Weights of a small image classifier.
Model: 3.46M parameters, 48-pixel images, arch vit, norm rmsnorm, activation star_relu, patch size [6, 6], layers 12, width 160.
Data: trained on telescope images of galaxies (Galaxy Zoo DECaLS), 44167 training examples.
Rows from block 3, named by matrix and row number. Rows with one number belong to one attention dimension. Each number is 128 + 32 x the weight over its row's rms, rounded and kept within 0 to 255. All counts start at 0. Numbers have three digits each. After the name is the row's rms in percent of the matrix's.
# q: attention query (model.blocks.3.attn.q.weight, 128x160), inputs 0-159
# k: attention key (model.blocks.3.attn.k.weight, 128x160), inputs 0-159
q.41 093:224105075127118136087115068182127122141102137113185164144082134154150112162139110123103127155092150092130123115124124122128181140078126109092126158174178108139142149126110083134144091085114143078093121117138143168110104109131177108129169075169000079106172136127136124091158114144144106154104121109132182079148074126116169079116094156121186110117142156100174161220114135118126099129117126123203119116103168121074107105107089138073152067122121133143153129126111104088157104172093110
k.41 090:089117128145133171129117134100098087104158137128137150112157151174174138128105114088105082127230110138191107112105102167147103169186118116160187095233183144144112087143169112088098130128159141113128044119163128111166137174142183183099111162117112162088167118207130158163107156183073149176129113189131153150150134099123147124106130143130117111098112126151168096083147169123154096160146131128105102136126102159111131116141102147171163187139152148108095144126136141133176128070044151
q.42 097:159140156123078182069144094132128094135061101190120143140126181160197122082129090157094098129151098162124109128088149084082133163126136127152092135163156149161147129132153130131129125133112134114082170153116128164195215153066114136148134103068130162155101087188120144196157130142114077112104128129142171120148111144118100166118090137075137095091145177100144108103069124125044131122143069112155135157140153117132145192176117186103159096125119103110054135190104103158155078146137108
k.42 091:113090146116148140077210085159083140142164083165084136154096130166157079135118105138147112112164080136078138123130073130124132126121123114132094140089173009141112120158121103124146131100136082118145163116096136121114105132128073204066139143109111144219084094076121130185146129119158111073111119184134086120111129117132073131112109092104126117139132095103143119117097122092162174133143148133140119133157161063167143128122079149157087046120140060171125126099153163164189146081136155
q.43 106:068117120150131128085130207178174125170128035152149105111155103139185074112148115139126117086156095161139120125132127087146030114137109087154133173128135128078130139108098161092150105157109167128191132111089171110135129164114105150127116132153179180078109092107130156068109135123078103083123152100143122141110090086101080129144136165066124140137122135088116188048152173138170138121105116110107170114085128104198126110140125093079148099087100150175134128145088089118065138152076146
k.43 099:161168145094110117133139139158111229151062156105100156137180096161092150160134088145125124149056124115148127150125113116150199145118133090137143115133115117132156140125099113119079154085189098113132155116163205123109119023154159153128155067138177105163124099140118120125122133109091151113113147116108128177136114120156180142093161081163076134120130180060084098186167099135187165141126131099120125157136094159205136140102118113111141163200121135150163119138119191105153117126146205
q.44 103:155173132098148090151147112089115158122105099135081131151130182114109140149151122120148146146169168146141128090149143152108094151215142088132086138085069154108189112162123170109111166109113134126192132171094196130070131090127161094214103120162137033139133116095150160128120087105129132155138095113122205131140088149219103106070087142175092111145151154164080173140131099122115115166112126136153173154163079128075140123113180164150130077098169133076153100140156135129149165107123146
k.44 094:118064134136213145134148118172173109127147137084135135063092132194158143145128106176171175122175132127097145152152150101155108135132134087111148102130091097103148126103160160162078129104143160172098148141120073124131171148128148149140154087136117119112105149075150209125162134132171087149192081150182110105114140120156123158110100125163111056069152101100163120102124133111067079123120132162120113092073149048086136134143139058102117159130041158076144173099139146114114104100183113
q.45 108:135110109062116086104120152106111112112174183142133134074114094152114184142117128125067143105090103073092131154101132095142133120149120146097069108160137111111117103108189146162144108135131141084104199088088070115076080095137196091091175124151078097138107090112141111094112104103120115136111117199133156123119171142130138131100149159135137097087156125192161104094216180102092089163140161173159104103101115140157086087164129148120133047135165132163185081117144128107065159084152157
k.45 094:071158128131144163120117130157086146153115137082112146138148114134178198139135121116155133142158077148137113159092155169111128183206144139124168098156098169098180166175145148100135120113121132126114112113111185142161160200160147112155132100239064105098097160164140087172127124095116136074070112107106112153126056179137109109096135203126154182126162114073177164072168117116145165152177116120143132108121094149116165129149139143146136142114157098118139111152067104094110095088057114
q.46 107:191105143140155185140154143113142123129071115162141098113142121138100141073102081138083119151140142100102097116158123128160156167092071146155109136144056120122160134146133151116136154098115170150126203140158060098186155139106170059177160125149191106185088151169128139125105123191124085160156123163085092150116150098135133149102112130146166141102138150134127129077137171057118129079117099146119163162090094089154091097127097113142115120091164063135138114149111137223091132058204152
k.46 092:122138089094084128130141152182106118184142099097076136127163063115168125104137127194144095107168113126075117112097079071137137141116139119141079097163135068125203192117165160098146152081115147136117179084094142127106132214139088109070119102166152152151139079115128128156127103117061161126068089105138135137141106176112086101096078114126157134093141182135181144171162130101190127192163103184182105165103131059122172155128137167147149092115119130126171126102168150130107135119131121
q.47 098:139089116158156214146137132089120127144096151133113106140118112137060150132174112105157118149081158136164143132150099174141166125070110146066105160177164083164146185113162129145143072108142137119087175138174099103147148146139126156081157154065206163131096119159105142168082110159124144166128140135159069117090147152112114151079152126101167155146145146117085097157100072097090117196160156151141192093165113103083119203077118150153150091154131062125102136169115182136136169131135183
k.47 098:160125180188187132137135098072180102129105112142155146129122113168114106083116096122132121109134088078084059121079055095131079094108110121143083182128134120129110121132094093130135168127111096133181134113118089122100108172141117087152121152062239081210061113153116091114138107165146193144132099127127148169119168160075096052151112143129131147115113152121156077148101106052194108158113127107164182103123065155116130152130129127110124125108165106134103108082138125146139106127115134
q.48 093:064119134064129129133126173194136132128117144082155167033127202078157098163118171119123166114145191148085144121121070132151154121153151090097166128046086081146096113138093101096095137118057124143176158146150139148126141145082126128116107163191157132107139107142117132126141118133175192121107155188204097153127130111170127162084080144110132115139108140130110091122128147106196206173087121145122148084191145159118085086136135128098132175136162122157135133101163141127165131170145125
k.48 087:138161080126130101072142128124149127132115145110115139113147109117109154121130140159100188127131158085160166127077203161171145176103194153125161076129108131144117149156117183118146150177135132122169153154092137100157133122130125136117127110078116124105085171129138121115142137098126101217092051204151088067140164093113142168140080094103096147114084159157122152087137103182176170159156137159113094218132116162123141134115106150118168068190202109144090077123123088098180177152146098
q.49 089:203096093138221196120175124125119114145089127123092119101206153141115117067115126130162096170135154193126116178132116126135149207162098130154127104151145134120165107088112144107120154142142167128112118133082133140175097174107126059143099109139113076156088109125152116060155093112108135142158122110127134086148089132125109098135133161143116122138140134082174105060103149118084131070125112155098159181135142076144143139115143205138172054094135111085115120109194173136124185159162191
k.49 085:140171135130121129121088165177107097157120137133047127088067158157119124175080118140056138145205108144119074122151136013092133089095166113172027108119154132095177104130123116170077110100093128142105143114193137118095123131096099143081141140171129200139134175127126158134154103116137107137082167094149120122144151169155081081120161084110167145142082085173158116135130125110129085134124140183130149088116109095135098138100164097112129154135084127106119134116178091120124126178133062
q.50 111:139168127142123077144155159115150095099097107130124174078095151127130163135129165187120174170130142115164089117098127100084089054127146101121178105155061079143162059137141134069103125129155176105177144150092135121191147124128137106117127103053115123154059106137105151098120093151115151109146129139120139118131141136146108145146078127163074121135130128160136114090175169133113179118072179153078199145108056173200088086069158137130133152169135119142129111068087149159108190142160171
k.50 102:121196152135104057132104145195129188110117159085143150104147110162095119160163177150149168156086161125079125127116136082156119128137124155134092158123107167116122170128099157114139158151125111170115146104107143197136065091154132178119189107147085088123107135141132134133102116106145183118092146102174060091147132223175102163141095172116109147133163170120112185171101136146075082110087082154119089073118180111079120105081106112068115099143103147208147117115127086091120154108156117
q.70 099:143138192113114081138138107123144150127155115165138100165201117116102152147154089083123169146100073163137099140097095124119176140187142154101158118164105148161153114127152113114165134131110138142124145073180059109071169188133115051092174147172099154063110158105094130085120151137092143154162133083157145111040141154139174094096080089138165159167176135145138163151193159112099167095156073082161173167150105162157125138155107082140075137148142121144124112151151128141073127115068148
k.70 119:121093051097136142095170115172145135132170163085125074154115164075135140134098161143156133195174101199089130160167090114147117077091135072082164097154130100169109130154080149155182106117120084133149113118168113132125162070140108117105099165125122166203114095153141097110099127119135174086020150086164114129127134140133117125148089092150124134141081111184126114130155180155105141114198139123146150078152113114136123119137071089092131141174136185196145108065092148132147113126133164
q.71 103:123144144151130111098108091161147143068154173140086073135129117177097137107121106128143146148182136130110085125153083121062105113141145153123130142113102135132129110131104128138172148136149168077098083113094120088108120249093139140185117175062176098109127114150108189116105162123105134135146151152120133111160199161148171136153159133155095140149142135115116109241126092113040148140126116149092139156122154154148118137108020104178134129160136112139217108098103158122132182115128116
k.71 126:176109110131084132079131137147166146137086099155151180101100126050158098106101108058123134076101175183102185202091164148116122147121119149061125101096128165104161140134184105135122136134161103141172116064101132176132129124102111122047114181101180146129086065103138141153181143132210158132128135108173146140068115094116097144169099092102161138136092178125079121159115047094113097147143110140124138097094187110135112073122127154125134131135155099097126099114186141109109092134142096
q.72 103:131075087131141146175072099159122123105121125150104142131113112139154137099134128120100169119015142132111130101084127113106086113136067148107108115130106128137125124085170149152075091173045121099184164128119132090163093112106154064161124172123089105049150142145084114100144132155222129123157161178117150131100122130114193201113154126108135123099165123130100145199155169189140145167069117120127146145145135143106087079128127166171139132128112122141200137151140086081112131194084130
k.72 110:191106136133094119129114107148108136151122138134136126124142160116187113088117143169176073131129180200141049091127091127158150185145106125182137118199113103134160117115181137127076146119154124059137122116147159117096080169164087079139154106140103069174139083136164120073145067137156108170159144171091068094123129108185161095141167152154137113112077115109197169130121109155147092080128131144180117146131126061152153116149128117121074128153123137139120184099122096198098137064173132
q.73 081:112124120074127079061158145179140090137100232178145100165162138129122149187103156097144151148140150142172193191149137098158112137141106118126099060130091158110101112125101103145136135092070090097080129140148120106152165097128143143142165123034116099147159108181101150133096135121163117071135054119168125111165145106093108124152142097078185162109131083140124116095156167137078180137088130150146196166158127134100192098150096087155126142093115095132142104109137092171145163099097113
k.73 083:094065148104067124090119096176158134112114158143165189080105176125106122126100084150136153073163137074157085111129115172139149089137107157114109143135190110122134094156160135151086085183130072169140160155134120141063101134211143122073125117159154132118111096127142080078102165081144160124113141188159115101119101132118200085098148080144144126129164092170159147153145124162161084153107110125161091126102205173064146118129147126130147108134108128157132100148174139133118040165126065
q.74 091:120150193064121139066093194118130147126091169154160168144061183086119141112092155115155175126183124132146150169151146115153110128133090125125115127062162140117165118118076153089098077146189176134141225125094154137147178095143111166185145134062102101127146163116154112097130038119131137108069101096123094095149098154107111086112171131142158136107143193121118103082136092144134131154100147121131148099161095104149101117112106141052107108122152175138072170179127127097157119090118129
k.74 092:142156148148068164117131090087118125132168116092159157129106135144150093187140112144151108117057098124125153116142126127085097122121116139103116151067121119095110057180070111151102123121092075145120065155083032116071108136083172112138101157120098090080140125058078138144133153095144146141152108154140147120158114141094136140128074121102107133137145204198123105124174200121110126146077141109152042169060192151113171133104129100171132143136125141096140080143136163116098093096102167
q.75 096:129110143164174156130154093118150102072159147175115128147187159170112086162124112087169137132133164135094158125157117163146143154145148146116144072223077097137071135109119081131139085147139132149102112152112101098115137144090088134133085191053102138145095104103106179141112089103100107171153122063126088135122052158151148199098080113134147133153110127150077126113116145177137143139166093164103119171085109141087105195142068144123168104135125056147121128091084088121126121175205098
k.75 113:116118097081104102130144112170106155121106101127119189089126068109124149155102166135164168051160130156128104178134110168063159161156126172074142134133142196135153190091100112151170132167141128133122138091154115129141108125118133120085155094101197105129178188158143147087186116144114183056120131139109115134090180103113107134109137094155154131100134160162168124186078088104109121108082149131124117143130146101120136158088153109106139137102126170151197094144204101223161177138164074
q.76 094:135165148144131119189158137116134125113103117109189110083085136112082143062096200121150144112158133142159152171154189144041108117140068107112108133160114150122170164152108146134158093138132149177133166101130083151186180132078088098156149099097140101091240203160098110113057148177107158122116171109109082146112162169115131151108171114186148113110198130149159123174148110081143130175120153120127137144130131186120116139102168119113128173114118117066159154103138159129151145163101125
k.76 094:174162107226129164122146099085120122123143128130111124155169129165131104069137112136219175118119120136131096086115100136200147142121135137121118093065108066120097100121132151120087114112122175119128127106112171151099122149060113152135120152126079155142069121164168105193188118137136106164133107171152105106113162100132198128146140155117164204123117130096145138125116082139161101112123129129073163113067170084127176054193116072111111165142147133092124136147111122159126094098068203
q.77 097:148162094168090170121095123108128154166140132084153117076166133170124164056143136088153118151123120121158120092148147111043112084121134106147157124093166188120166063111130087131173130186103161143176105126189094115151173075161102119129088169082192129099126141187074100162151124093170159153190108139144141117110138169113111095138164150101135135095057113155155116108128087119129100167128137136129145185107156115180162171130130130136168160093134070053176162136120127153184169131179143
k.77 100:115182178167182122109141159117130142170108124079119122117101134126138086073118140127129114165063113119150133126112100123230124105121150161128144111114172111132167096133133136087067098153102125127148178156120130105126119138104068121162075102116108154151139117210101077165067086142092099099137099132140097145129091151132129164145099154157193138153103112030071105118119101104170203140157136148077118104115119124136119088164144041119112121107156139098121099210075096100114163109072153
q.78 094:099140098169107121151114112115079100094154110124112153181146169143170096098108184126146159134095167162160173128171139097089102093202174186088164134170116149134101092162120124118111139167178113152143135135111164153149125021116126082094155145121076083112083099071119097155134109086169144146168157124129084088114037133145141203094148052124062164135098141093168117087114124101122171082116151087098122131130117121160124113104083117131131096124160143155148095175159074104103102141140134
k.78 094:111092115093113146103118170124086168134164129091117143108120135172115153137172143121115103138092124169119122098136112125077149128156190099114190179182135114111145163126137106117190108179155158143104074137145095147165106122134117144132101123161149162094181143153162154109128147171069112033168088148094137172144136118119143223144088126115074126158143114125194122113139102085123171142128175141047095153103156108132165154107210069130110153091168182107183133096159162184156115094112169
q.79 125:123126068154115127131109146137136137122154125090130089129142190146101134075102163103120112158208130130090177084181134116146177100068187094113143138140069125132067079114120129147163108135178144154096085143171089097140079134111159161119123098063153149173128105177131140162093142086115111145125139122142063126168170115112112157130168166144105155125075112166126125173057096082081114102146142132091090150087140111131145109137154152157141129173157173126123163113034102166174124102230117
k.79 129:112185179154153123122141162123141129101114084150132173096087078115157167122148116103120154047126102144165144177143156184160127158153146148103051142118138158129176175097141070123157121208093106145134151110078136088129133119119127144077184169146176132131123162117153097093169178141153142065153120125093129170105080117134119090086114157142155165164156163116112081085044092061126114151094115171106147098126154118102132146089174154145152134080100098066146151163186125157121126180079130
q.80 090:091086112115217171137116180112102127125115123160135175142088089109121122144108135120133102163136143144135140150139150147143092115122105123181115126166228143146132131183139136139078103103166107161120113091082147072072140132096099162139117081095109131103129083139111123167114065149148139158103096148122134139112158154169168205167194148118175172121135107078118122087143112173105167118211120113151071102085103097108136109143136147096102138149137121198142148170138205114043087194136115
k.80 097:187112138057133074160097100148102121145146130074148132127148082106155142111137113097072103095132162088164112100093157131042125212191101142117109099058119172115183101171149180099069137114202157119101091118135118084092130122119105090101123073131120116102105119142151155132181096079110140183176095159132110100134168110113143112078143129163120083117143134140136115158124176137105086133165145141214096152114152170105157111078155100144163143121114082089070120131179072128132111146128112
q.81 103:185089152142172175073146165092116177095099186119153165135108151115130165131158127086114088126157116119142075105117082050120080117132110169155174162163175132097172048104154088133106163146114137130113167154126114191121091161099163173122051149189145139127137108123152092140183122124095104145102163145115139136097155191116158098102122108147211147095115106119161095145119150179160196137145085119106132063169090139136163147200147149164108130189111122118132149152143128117121151120178138
k.81 097:117160102118109063163054122057091112122215148053117101146123150131136141177152121117095140178136118064154173084153142139103103158141110139138093106086133137155138122138101136105109172120111159109110128083083087122136074166147097057119112035084099083124139187119177148045140153103096146089093146091128168147108102108141104094157182127156160119117113128155146118181148142124091077148136144079153156160126089140133099137146148154086136120112159089134069094151109130127100154115206143
q.82 091:150082132156123222140085141108146091149193168132107129118117176115167145127153119182148108146111161124108114127180104099184127140069120124190185116181148105106108102085147130107166135133073140176161076069178172126053085130111158152105089107173114199136124156112093097142190094129144126096100133124093161137118112144111133134123111128072162184136125153106153184086083111131137083139084144149128070146114103110142125163165155164124184157117044127142078091140086107112129141140176119
k.82 100:095142102131212106155162094095141123119144104094111151133182107129109162150139103137077139108102121132137146167131084167128108135128148095150104161154135111158192122130102122154150218139172116149130175151125154074182129170097135087148160034105156104136139159175166140123091126165114088145161084155079111147125148120156092129059128154150130097198145152132142094136110136104084191089137102092160177144179107173145084140108114161158105094077149092130160164137064105153120223090166111
q.83 085:054084138142102076124101112179156121145137091150137146156119095081096165042101153095128109164120177117104110212093157158156112117147174110083144076109102086117142134085107159108124124138123132159125145110086134137138137137140146107127113117172071137094136074140140198146141035188132181151137186106155070191136113134142179184103124136147133107108152147110122132104154133172131147116185144172163094133153113170120109037099164096100152167158138082117117166114085164111100139096112094
k.83 102:123077191099181180095132130152124105140152119145205111120152094061135105131140128173161145146145101160146095101173143140150209076118142131080096069180129114131150132119081143140156080139107165117131109132125085126121121161134098133110127137153092165128105140136121086040095086142117101172160142157152152179128163088114088105069119104124112138129145134140142112104135136109080139114143187154181140110182027116135108167102093044084079159147120133103112143066133124101182191126097103
q.84 090:061122145083090119124113164150137106161144117094108106141095128057125140137148119127110123146098153102110127118136130081172029092125096116126078154146138163126164128128063142132118125161117083116114174091171122132143129074083080111091140093155091128210119098089127073157101170142172139147174136097150095174088125125137133184106219156066093198136112135164170167126173054121136135154156098107193108156120134197161096141133173089140112128173158131120098134133120119112071109095141142
k.84 097:095167149117094124123126125197148138123076086100193141125131142141086104134082088090131127143120114110144085089150130162124156098186137129112143117140146142087099117093103091143118125159143123145171097154117054084165180124130142109200180128135081144190153072138132181137125074176124089139092060140136161120141180132068130156108147188170080155096120078089152073125130178143121081144146152155064091064156065090107166142135132107105147165172107110147138170122117115090158085113133186
q.85 089:193114118124106149025094120120122099115110160175137129117129185088153097111111141147150096112119121079153184138169152093142145190127134152130123140076129137171092135080137123078072123170177127086128100119106143164117094045115161167185107076130081194187126112110146129173177126174133153083097146123152156116162092121108133208110116155145138152099193143109116102071121095095117128144069126163110110142112136103101088097119099180146137089106080105113123124133164105073188113152103085
k.85 108:148126194137135116132094143178130181109129086171095103108185147145087186162141081169067106115074142134133100182127065155169107093089119171140162133126158116157216110108141100114104093128140182111085114139164115103165124175128165109112133137158182117077143150141107118129066164096084119155164169090109162137126156189164149136108086152136148179138205116200146169119104100158081184122075142124134112164135135121078167175114161120174107091096107131108160141081128103144119138089098124
q.86 119:060054184083115151096130094172130131145135099182136144097104159114176130138146098137147135137093168093095082152110111117163071117170120092100097189143160102123106129111164096141089105176108129147177160136151158120165084152143135154089184124186075089068165144126115134136162138130181104138149139137151187120129105124128183092079136158137187067068117097092129110143170145125200130107118099125091088093123121130098146135110080093139099187175137177130147157149168191100144095174084152
k.86 126:187130151069144102092077070101115125143160149079131065108136166170070121155142129172146141119108080130122142074136133083057111167159113129162104089086094082134095124157123096139106142102147083090069115119147106106099132080201146076121124087149071061133118121126098187116085166096142121155134112097109129076127100193126168155112131168141156092124128091125163141100160117117141089120105163108184111160118129098071117092117101129105110103204130124169105115120061088136115162086109195
q.87 078:122184137181087051083134122125080115135148102102150160122120079091099208079126208085110104119149133180143132131150108144087084150142106093075120170153122106178110131157116150123121135155148129095124163095099122138119190116127122107125069148175171105150172107116136134103119118204081129091145141078111134142144123129176122190130074107100137119114146095077139103075108110169111131069101121168158156221115123158137112108111142122203138104204130144188127125072151155106097148104160135
k.87 098:124065096128130132116072125138124125132116181072111148080149123107129146122114081156126110156158082145158072071137141126146129123088165122171158104141130138065133115130091119134141117174075155095148059126122073131134124155170063155049107105167141211112094124201142127089139131111110136116104175132161164117080128115109171063128132134140143121106133166095102148167105146082138168043142177128133161073157124137183139105158116086050091170132154121106114117061133143149159084154100179
q.88 110:088112076136143120141153145084155155129163132120085097130127122128089134060087159110133084176184090132140124125146159170117149066069093061096121155132148125117221163180147135149164163159092157106100114095140061161174146144144077154070096147148169196137143124110101130141086158151094124115164160110125108156143165171147140134140130120133150162111139087075165120121078111059065100110168109105159150172151133166192137085153190094139143115154125124141194153081100140157141129113166083
k.88 114:096151160168192138121124091110115087105086183131143141143113135109129123113138099111134090119123113163166132144087120179210187140104112175089100087164137130121136164116135117113143084157150162085144126084097149090140164148071095094138068110146123166112123127224145099131133102131127061142134143102132156171088113074130121095083143160128180170116115179089087138096116129113088095166203118141081209035128089112116079093145130100109089128111102134135094123167115144093116128176076174
q.89 081:104148131154098124157182106155142103102135107223130132176135115115091137165118085054155122149167153188107118104100110140119126152120114135066130109159187091130166132154186123071184094134097182133106140116179126098182171184119109129135187124220090161095063173161090103177139116166118130130140141147134135177119066164135143106177084153128156117190139180106160139121130088123127137085167107160109102129146104117162158164150107139117119123110111085135158126121159152118112185054075129
k.89 094:121092087133160099107123120139122144140143135087197119171093085093136145161116146090166109159106097165111149062149142050120130110082116147153223116084091131189042108154098164122068135106132137140083089138152080137125159123137148101163105098138100184138068142162127214127133121129100112116095147130106112145164133128115069138104117119147111091120078137123125119170224092130123106074129081124145164109146110149174109112164057180182097104132114122146100137115066118178143159126150134
q.90 081:155146196161119075162065108103135145162109106103131148067126094100101167155170118102135145115089129186137105091116101132134108177112078114178093128136101083133106156148102117109158111175128099109170141124155117100151153178131116073176100153136162145132148149127163189127131138166157121144110166183179112148137115100123077070037136100147109094148108117207058155120147114194117106160108157119126120121145126164121116143149090099139132171105164192110098119159135184064191162179066148
k.90 084:118159135140102128112127121092181100139093101088119144057167155163163067160076127128184114138134112111075122091143104098149007143137106114147134139112090086130123096158124138159121174155063113071063066108174077112075153149158157202135096114132109105173108133089122145159171110082162122133142129130157140110099086104104183098161158175189107109135105079084113146160113131138167152102101160074141138134142148135149168071147151149142156154171161140145198156137110143137086116092126135
q.91 100:162143107125190168117128140101104121140161142156172160112091166196092130092113139092123170161144161139112128166099163129080130151118059117195160146033204169094147075112123091143129129084103159098101146146193110152147149113120093163163124103090112185155131144149117126109105130182121147168121121130146109146136120157134111161193170107168120116129231142145146123228098147153099114129136165140174158101155071116164093108125118166135163120108136096146094188158071108111107132099150140
k.91 101:086090098172096159105130087135118145143131186170155120149129173104124050118087121129060128093103173055159118129076115107179165099162169091121174096110137117118089098156091153142107115110085093115160176092086093106170136184098112139196105170061109163153122115128150151099145140061074070179110144163126100151127121090124139096158179108186121126106097051103158107171093173102138082119139127140161113202128089128130128120109097141113090109124091175121107146121146083163117138110115117
q.92 096:120100086138129137176159119116134166080123156136141120094121075157121122126169097137086092181100129083158136103150103182104158120156081078092115126111077138131159204124095130157139093176072112061116127144078042123188110177172118077095143176106144143124091166117094159126128159143120168102184137143131159128127050123114150133150126132102119096139123071180060167167161133057137092143130115130093163125126152136156084161123133093120157111103129089117199141135041089158119142158144097
k.92 110:077130117117185163107107109148171128134089102227098102131083177105157123155112149046213142121122137204134162172097086163173179132149135128033121154118121130100127161105134062171190149161112128116144129093119182107135164095132128080148138128123154095130151130137191132166151113165207131155137126117139097106114115119162138111169177104120166167104062107121135157119095106177166098128183117144079112119153109137153078134113104133079147086152122152134133096181121096136140096148138104
q.93 098:174124118161152111127140091123154079078139145179095099072151101132135117131113127136113089157069139145095165123171152160139125173077083148175140123160062076119081183134172134114116144107145133104128102174074091110138103164145119115177107151050191131157093111169125192138107083120083122102102151128144168084140175139064147196133129157100101167099118137143120134111110097145094147084128151174077098063109143135064148113156135086181152097173092128155141089076117086090159161168160124
k.93 099:107141138129154118120108150132135145117088130083133134084096078138157124154188130123120088077172162116146105155108126117156113219157120138102132132102146180102198115069152088131135116175131180132113116121088158119118142129170167152041183105092176117125130168141158129147163095076133146109115142113136115130093139114153174084100094163122151098072155147197134203164086071111138118095075117157174175173084143143129156084108209160148122112121112067087136143134176141123108115144183061
q.94 081:138166159039113127098159099161173158114148104153148111120108126119131110134150144196126142117115180131121186158138078173112147138092136132131062105138116068072067159142133129122116094105116065142092154100113078107192089106091156152131146099051089157132083072101086184137104154099132118106156105135108136138136112112153108107148117140157087199155128130220093095116091144088110046122112146095137139102086102162089095071146111115146119124128138152071168130160115130145156214133125145
k.94 089:061144172087120157182120154143174166148083095212150092127116108152060103143128091131135124110121144115077084123141173138092127079139185163104124161128116126163118143086099089118119097087190131172138110160156140112144150167056141171123148170168183067146177145072107129176087149174143156099129134107094175148173100147094145126119115149128148146080188096177152143084061117151162131151085112162088082125125164124093155174142196136112144156124108142176140141127158073104122098113140144
q.95 114:134112115130148176169151137133118113165079091142109142122103146137132108153117088106081191130082149144131181124113146132154077105103086118147158090108201183148080127157096132156076123146043092114146160120155162105141154158108069088149177153160043136140132152116148074151115135105240127112126074170142118198104132143118087159123191117067142171165126131156095136167176092130149154121137113127179170138131125101169099105154092119094124090137071121130128148151149120107084106130055114
k.95 121:138118067133103146093157100176104130117127134156173112139143212118136062140118126115150136119109178107157097091086097075123120182121109125172152151126114081114077110165159150121135154099112119144140144146150114128122108145149124107189139092167083095165131126164131195111148074128104058179112059190120102103146157119137087132123124155126086108125082088116179159190134146160145078105139113139141080208133136129100185139154115151135141156129175165111061167145135071196154155049176115
q.96 111:140177160083189115085150146122086101127132131191149145138097128145151156158178133103156143170159104178166085141143082091071110127176086133142139134071144119077117155130143123128177183119140133065053137167116142129109162195138107099141094147152122095147087115166129163084125101153104078144111079108119152129083127200150123107161111069128181076112174146130157140128196109155118154130152104168162161179152091138132140173099050145090124149173136084098101142170129134135054157102120157
k.96 113:124084044089080100109083150148142114109111119070119097167141149100139085127118145136061186190148151115088110102118132128128167103143102095117171138075099133114111127173106115154107128122093092101111112107126109112133096171159120097118103102070148192178067072147106104186121117066082119156066138172156123123108133132103100107180095104116111091123077156147102118195144197113123103146114145125124115123095092167173067104104108112072159117186162139126164133131118109156217063143127116
q.97 091:115097127138183110136125117140146116154108124102125157148132073137098150102205109080103163111108087108114121181068150122196091066172125123106153151100147156109148118160128120158159153130074174103129159113143110138108162168198042129100143124183103179097162094077086155131178145132145148144097094091147116166108145158142200105140131127122163123104148089085146171146152111195117124097184063148139158111138139159149111081133189084149119144160165096132114153161073159101112065082190115
k.97 104:061131099111124116169145117149122046121142167105108099126091126104137094086082198178133128140180094113150141102144129123140171111171081104117108116137091157140077129161109158161098120131144069114125121119155103093129131117118089019151078100160081130174107132120118142050121110113090053158118094124162076119097133128116126066083117113142096128155082092105143135139190193135131130143189177126127147097138080121151060139060106057098137148109125143179093090119106124159128147153130098
q.98 099:249130156148149124142121128118099171116058194090125137085111150146114152187203135104106147119128128132114120105105117111137160101131102148104083130138075144107078083081127088114126142087092164142131150205154110134132125123136174099109115103096163121124132113137186147112104103101167119094139112086183131082156134109100099082089184122128142091130132085164095069149217168170112096079128108119113217096154141171169091109106068151132102116114085169133139104149101112124123081128158137
k.98 106:098110110085088138152120101119140124127136153153114102138162156172114074118097115118179108134175122047095111109138136095101098089112135114146072152158128163119107104122107086158154121114112087150167117148129070077057063065166113128117175110170102104137200115051106111120142118087165121041081110105097129152123105118117123107153163095160163144109102102148133097181074166126121075132116147098095049168130136110119127180122122137114167092182164194154142068114129071130123065134126096
q.99 083:093117135130156152107130084134136135078119170176115081089133135163098179200082194145090178154118142136081183150142167126174117144141100126052125122126110104138089124161177120143080158162138109150094116144091092202198116148119119115019177086131132123152125119071131127158130132133128158134133145071171162088101186039126140085153094188138116137148130061146129119151144151122112133076138115156139169137059160125112174079113111139147095132176138125121130139120136123178133121169105124
k.99 096:093163199117133097184102095153112156130142148129123096080115153184099103179148125134194128141144100126082082143098168119126176081114155159119023130083137147148110191087132146158098107150135135136155100147129123136103149069110108071087114153186142122089151201163110177124122134145145158059099154076070171106181112140117137083104152060151154158114138115146161125108099150090126068067111156173101112109132158105139153130107123182145103144170153170163121153099114096109121090160083143
q.100 105:134149128123102139097130151063172147123125145085114094085130147119084139135112114104139150145188045107155097112138154175069172128147098103131038181148103162153151116145067142110058135148238113098114126077106117098164128119101108128199063127097173162141131201117138136135098177138126162177090121180140105118113116139123126132135187164151154144115078091170127138168125052125127119145123117093096124135093165089108129130111160156134123072072157165131152174152137133138182155126100114
k.100 123:187226141151148136116114149114131128143098092200109099116103182121106153120126109053130139110104147167101129181114156148197126203094104176087151106060121157118166126091124102100176116156089150127071091105103101135134143099097123137144105215121188156125123122121124116220104134090172137127115137125151116096115131105117134148130135126107151184161098149130100132074090123152117182153150106114093127099057117133088203074123137133149117158126104115105158110157159128128052084097101166
q.101 091:108131162150107133179128123141108191095166128153112148104173118094122105214084125138115120116060149133095044088111101123169126200190163142102108122230104136138139132120124110089145114090127154169133100111084082130145171161129146126172128178130235140159141140093160148126115080125100133165114121094117133126147094126072101094153110137121155075156130190097116087121144112138154147178191120127121161150155106104095091132124084059101156119094111091100119074134135100153173162134108083
k.101 099:147135061152167151100130142054122147157094147107091155170165099117150131116147173071147180127150114113137151138110117124043113089079136123108137133065093183080088158113131083108158115177115124196107086086161140192138122056148145110070133109130130120105151144114149127149115093119175130115138156090177142120081104062141095128179107108098140163121095111115138121185167116175140149074174134126183137110118124185140109103174109124099134108116169118176189069110152154121111142195189118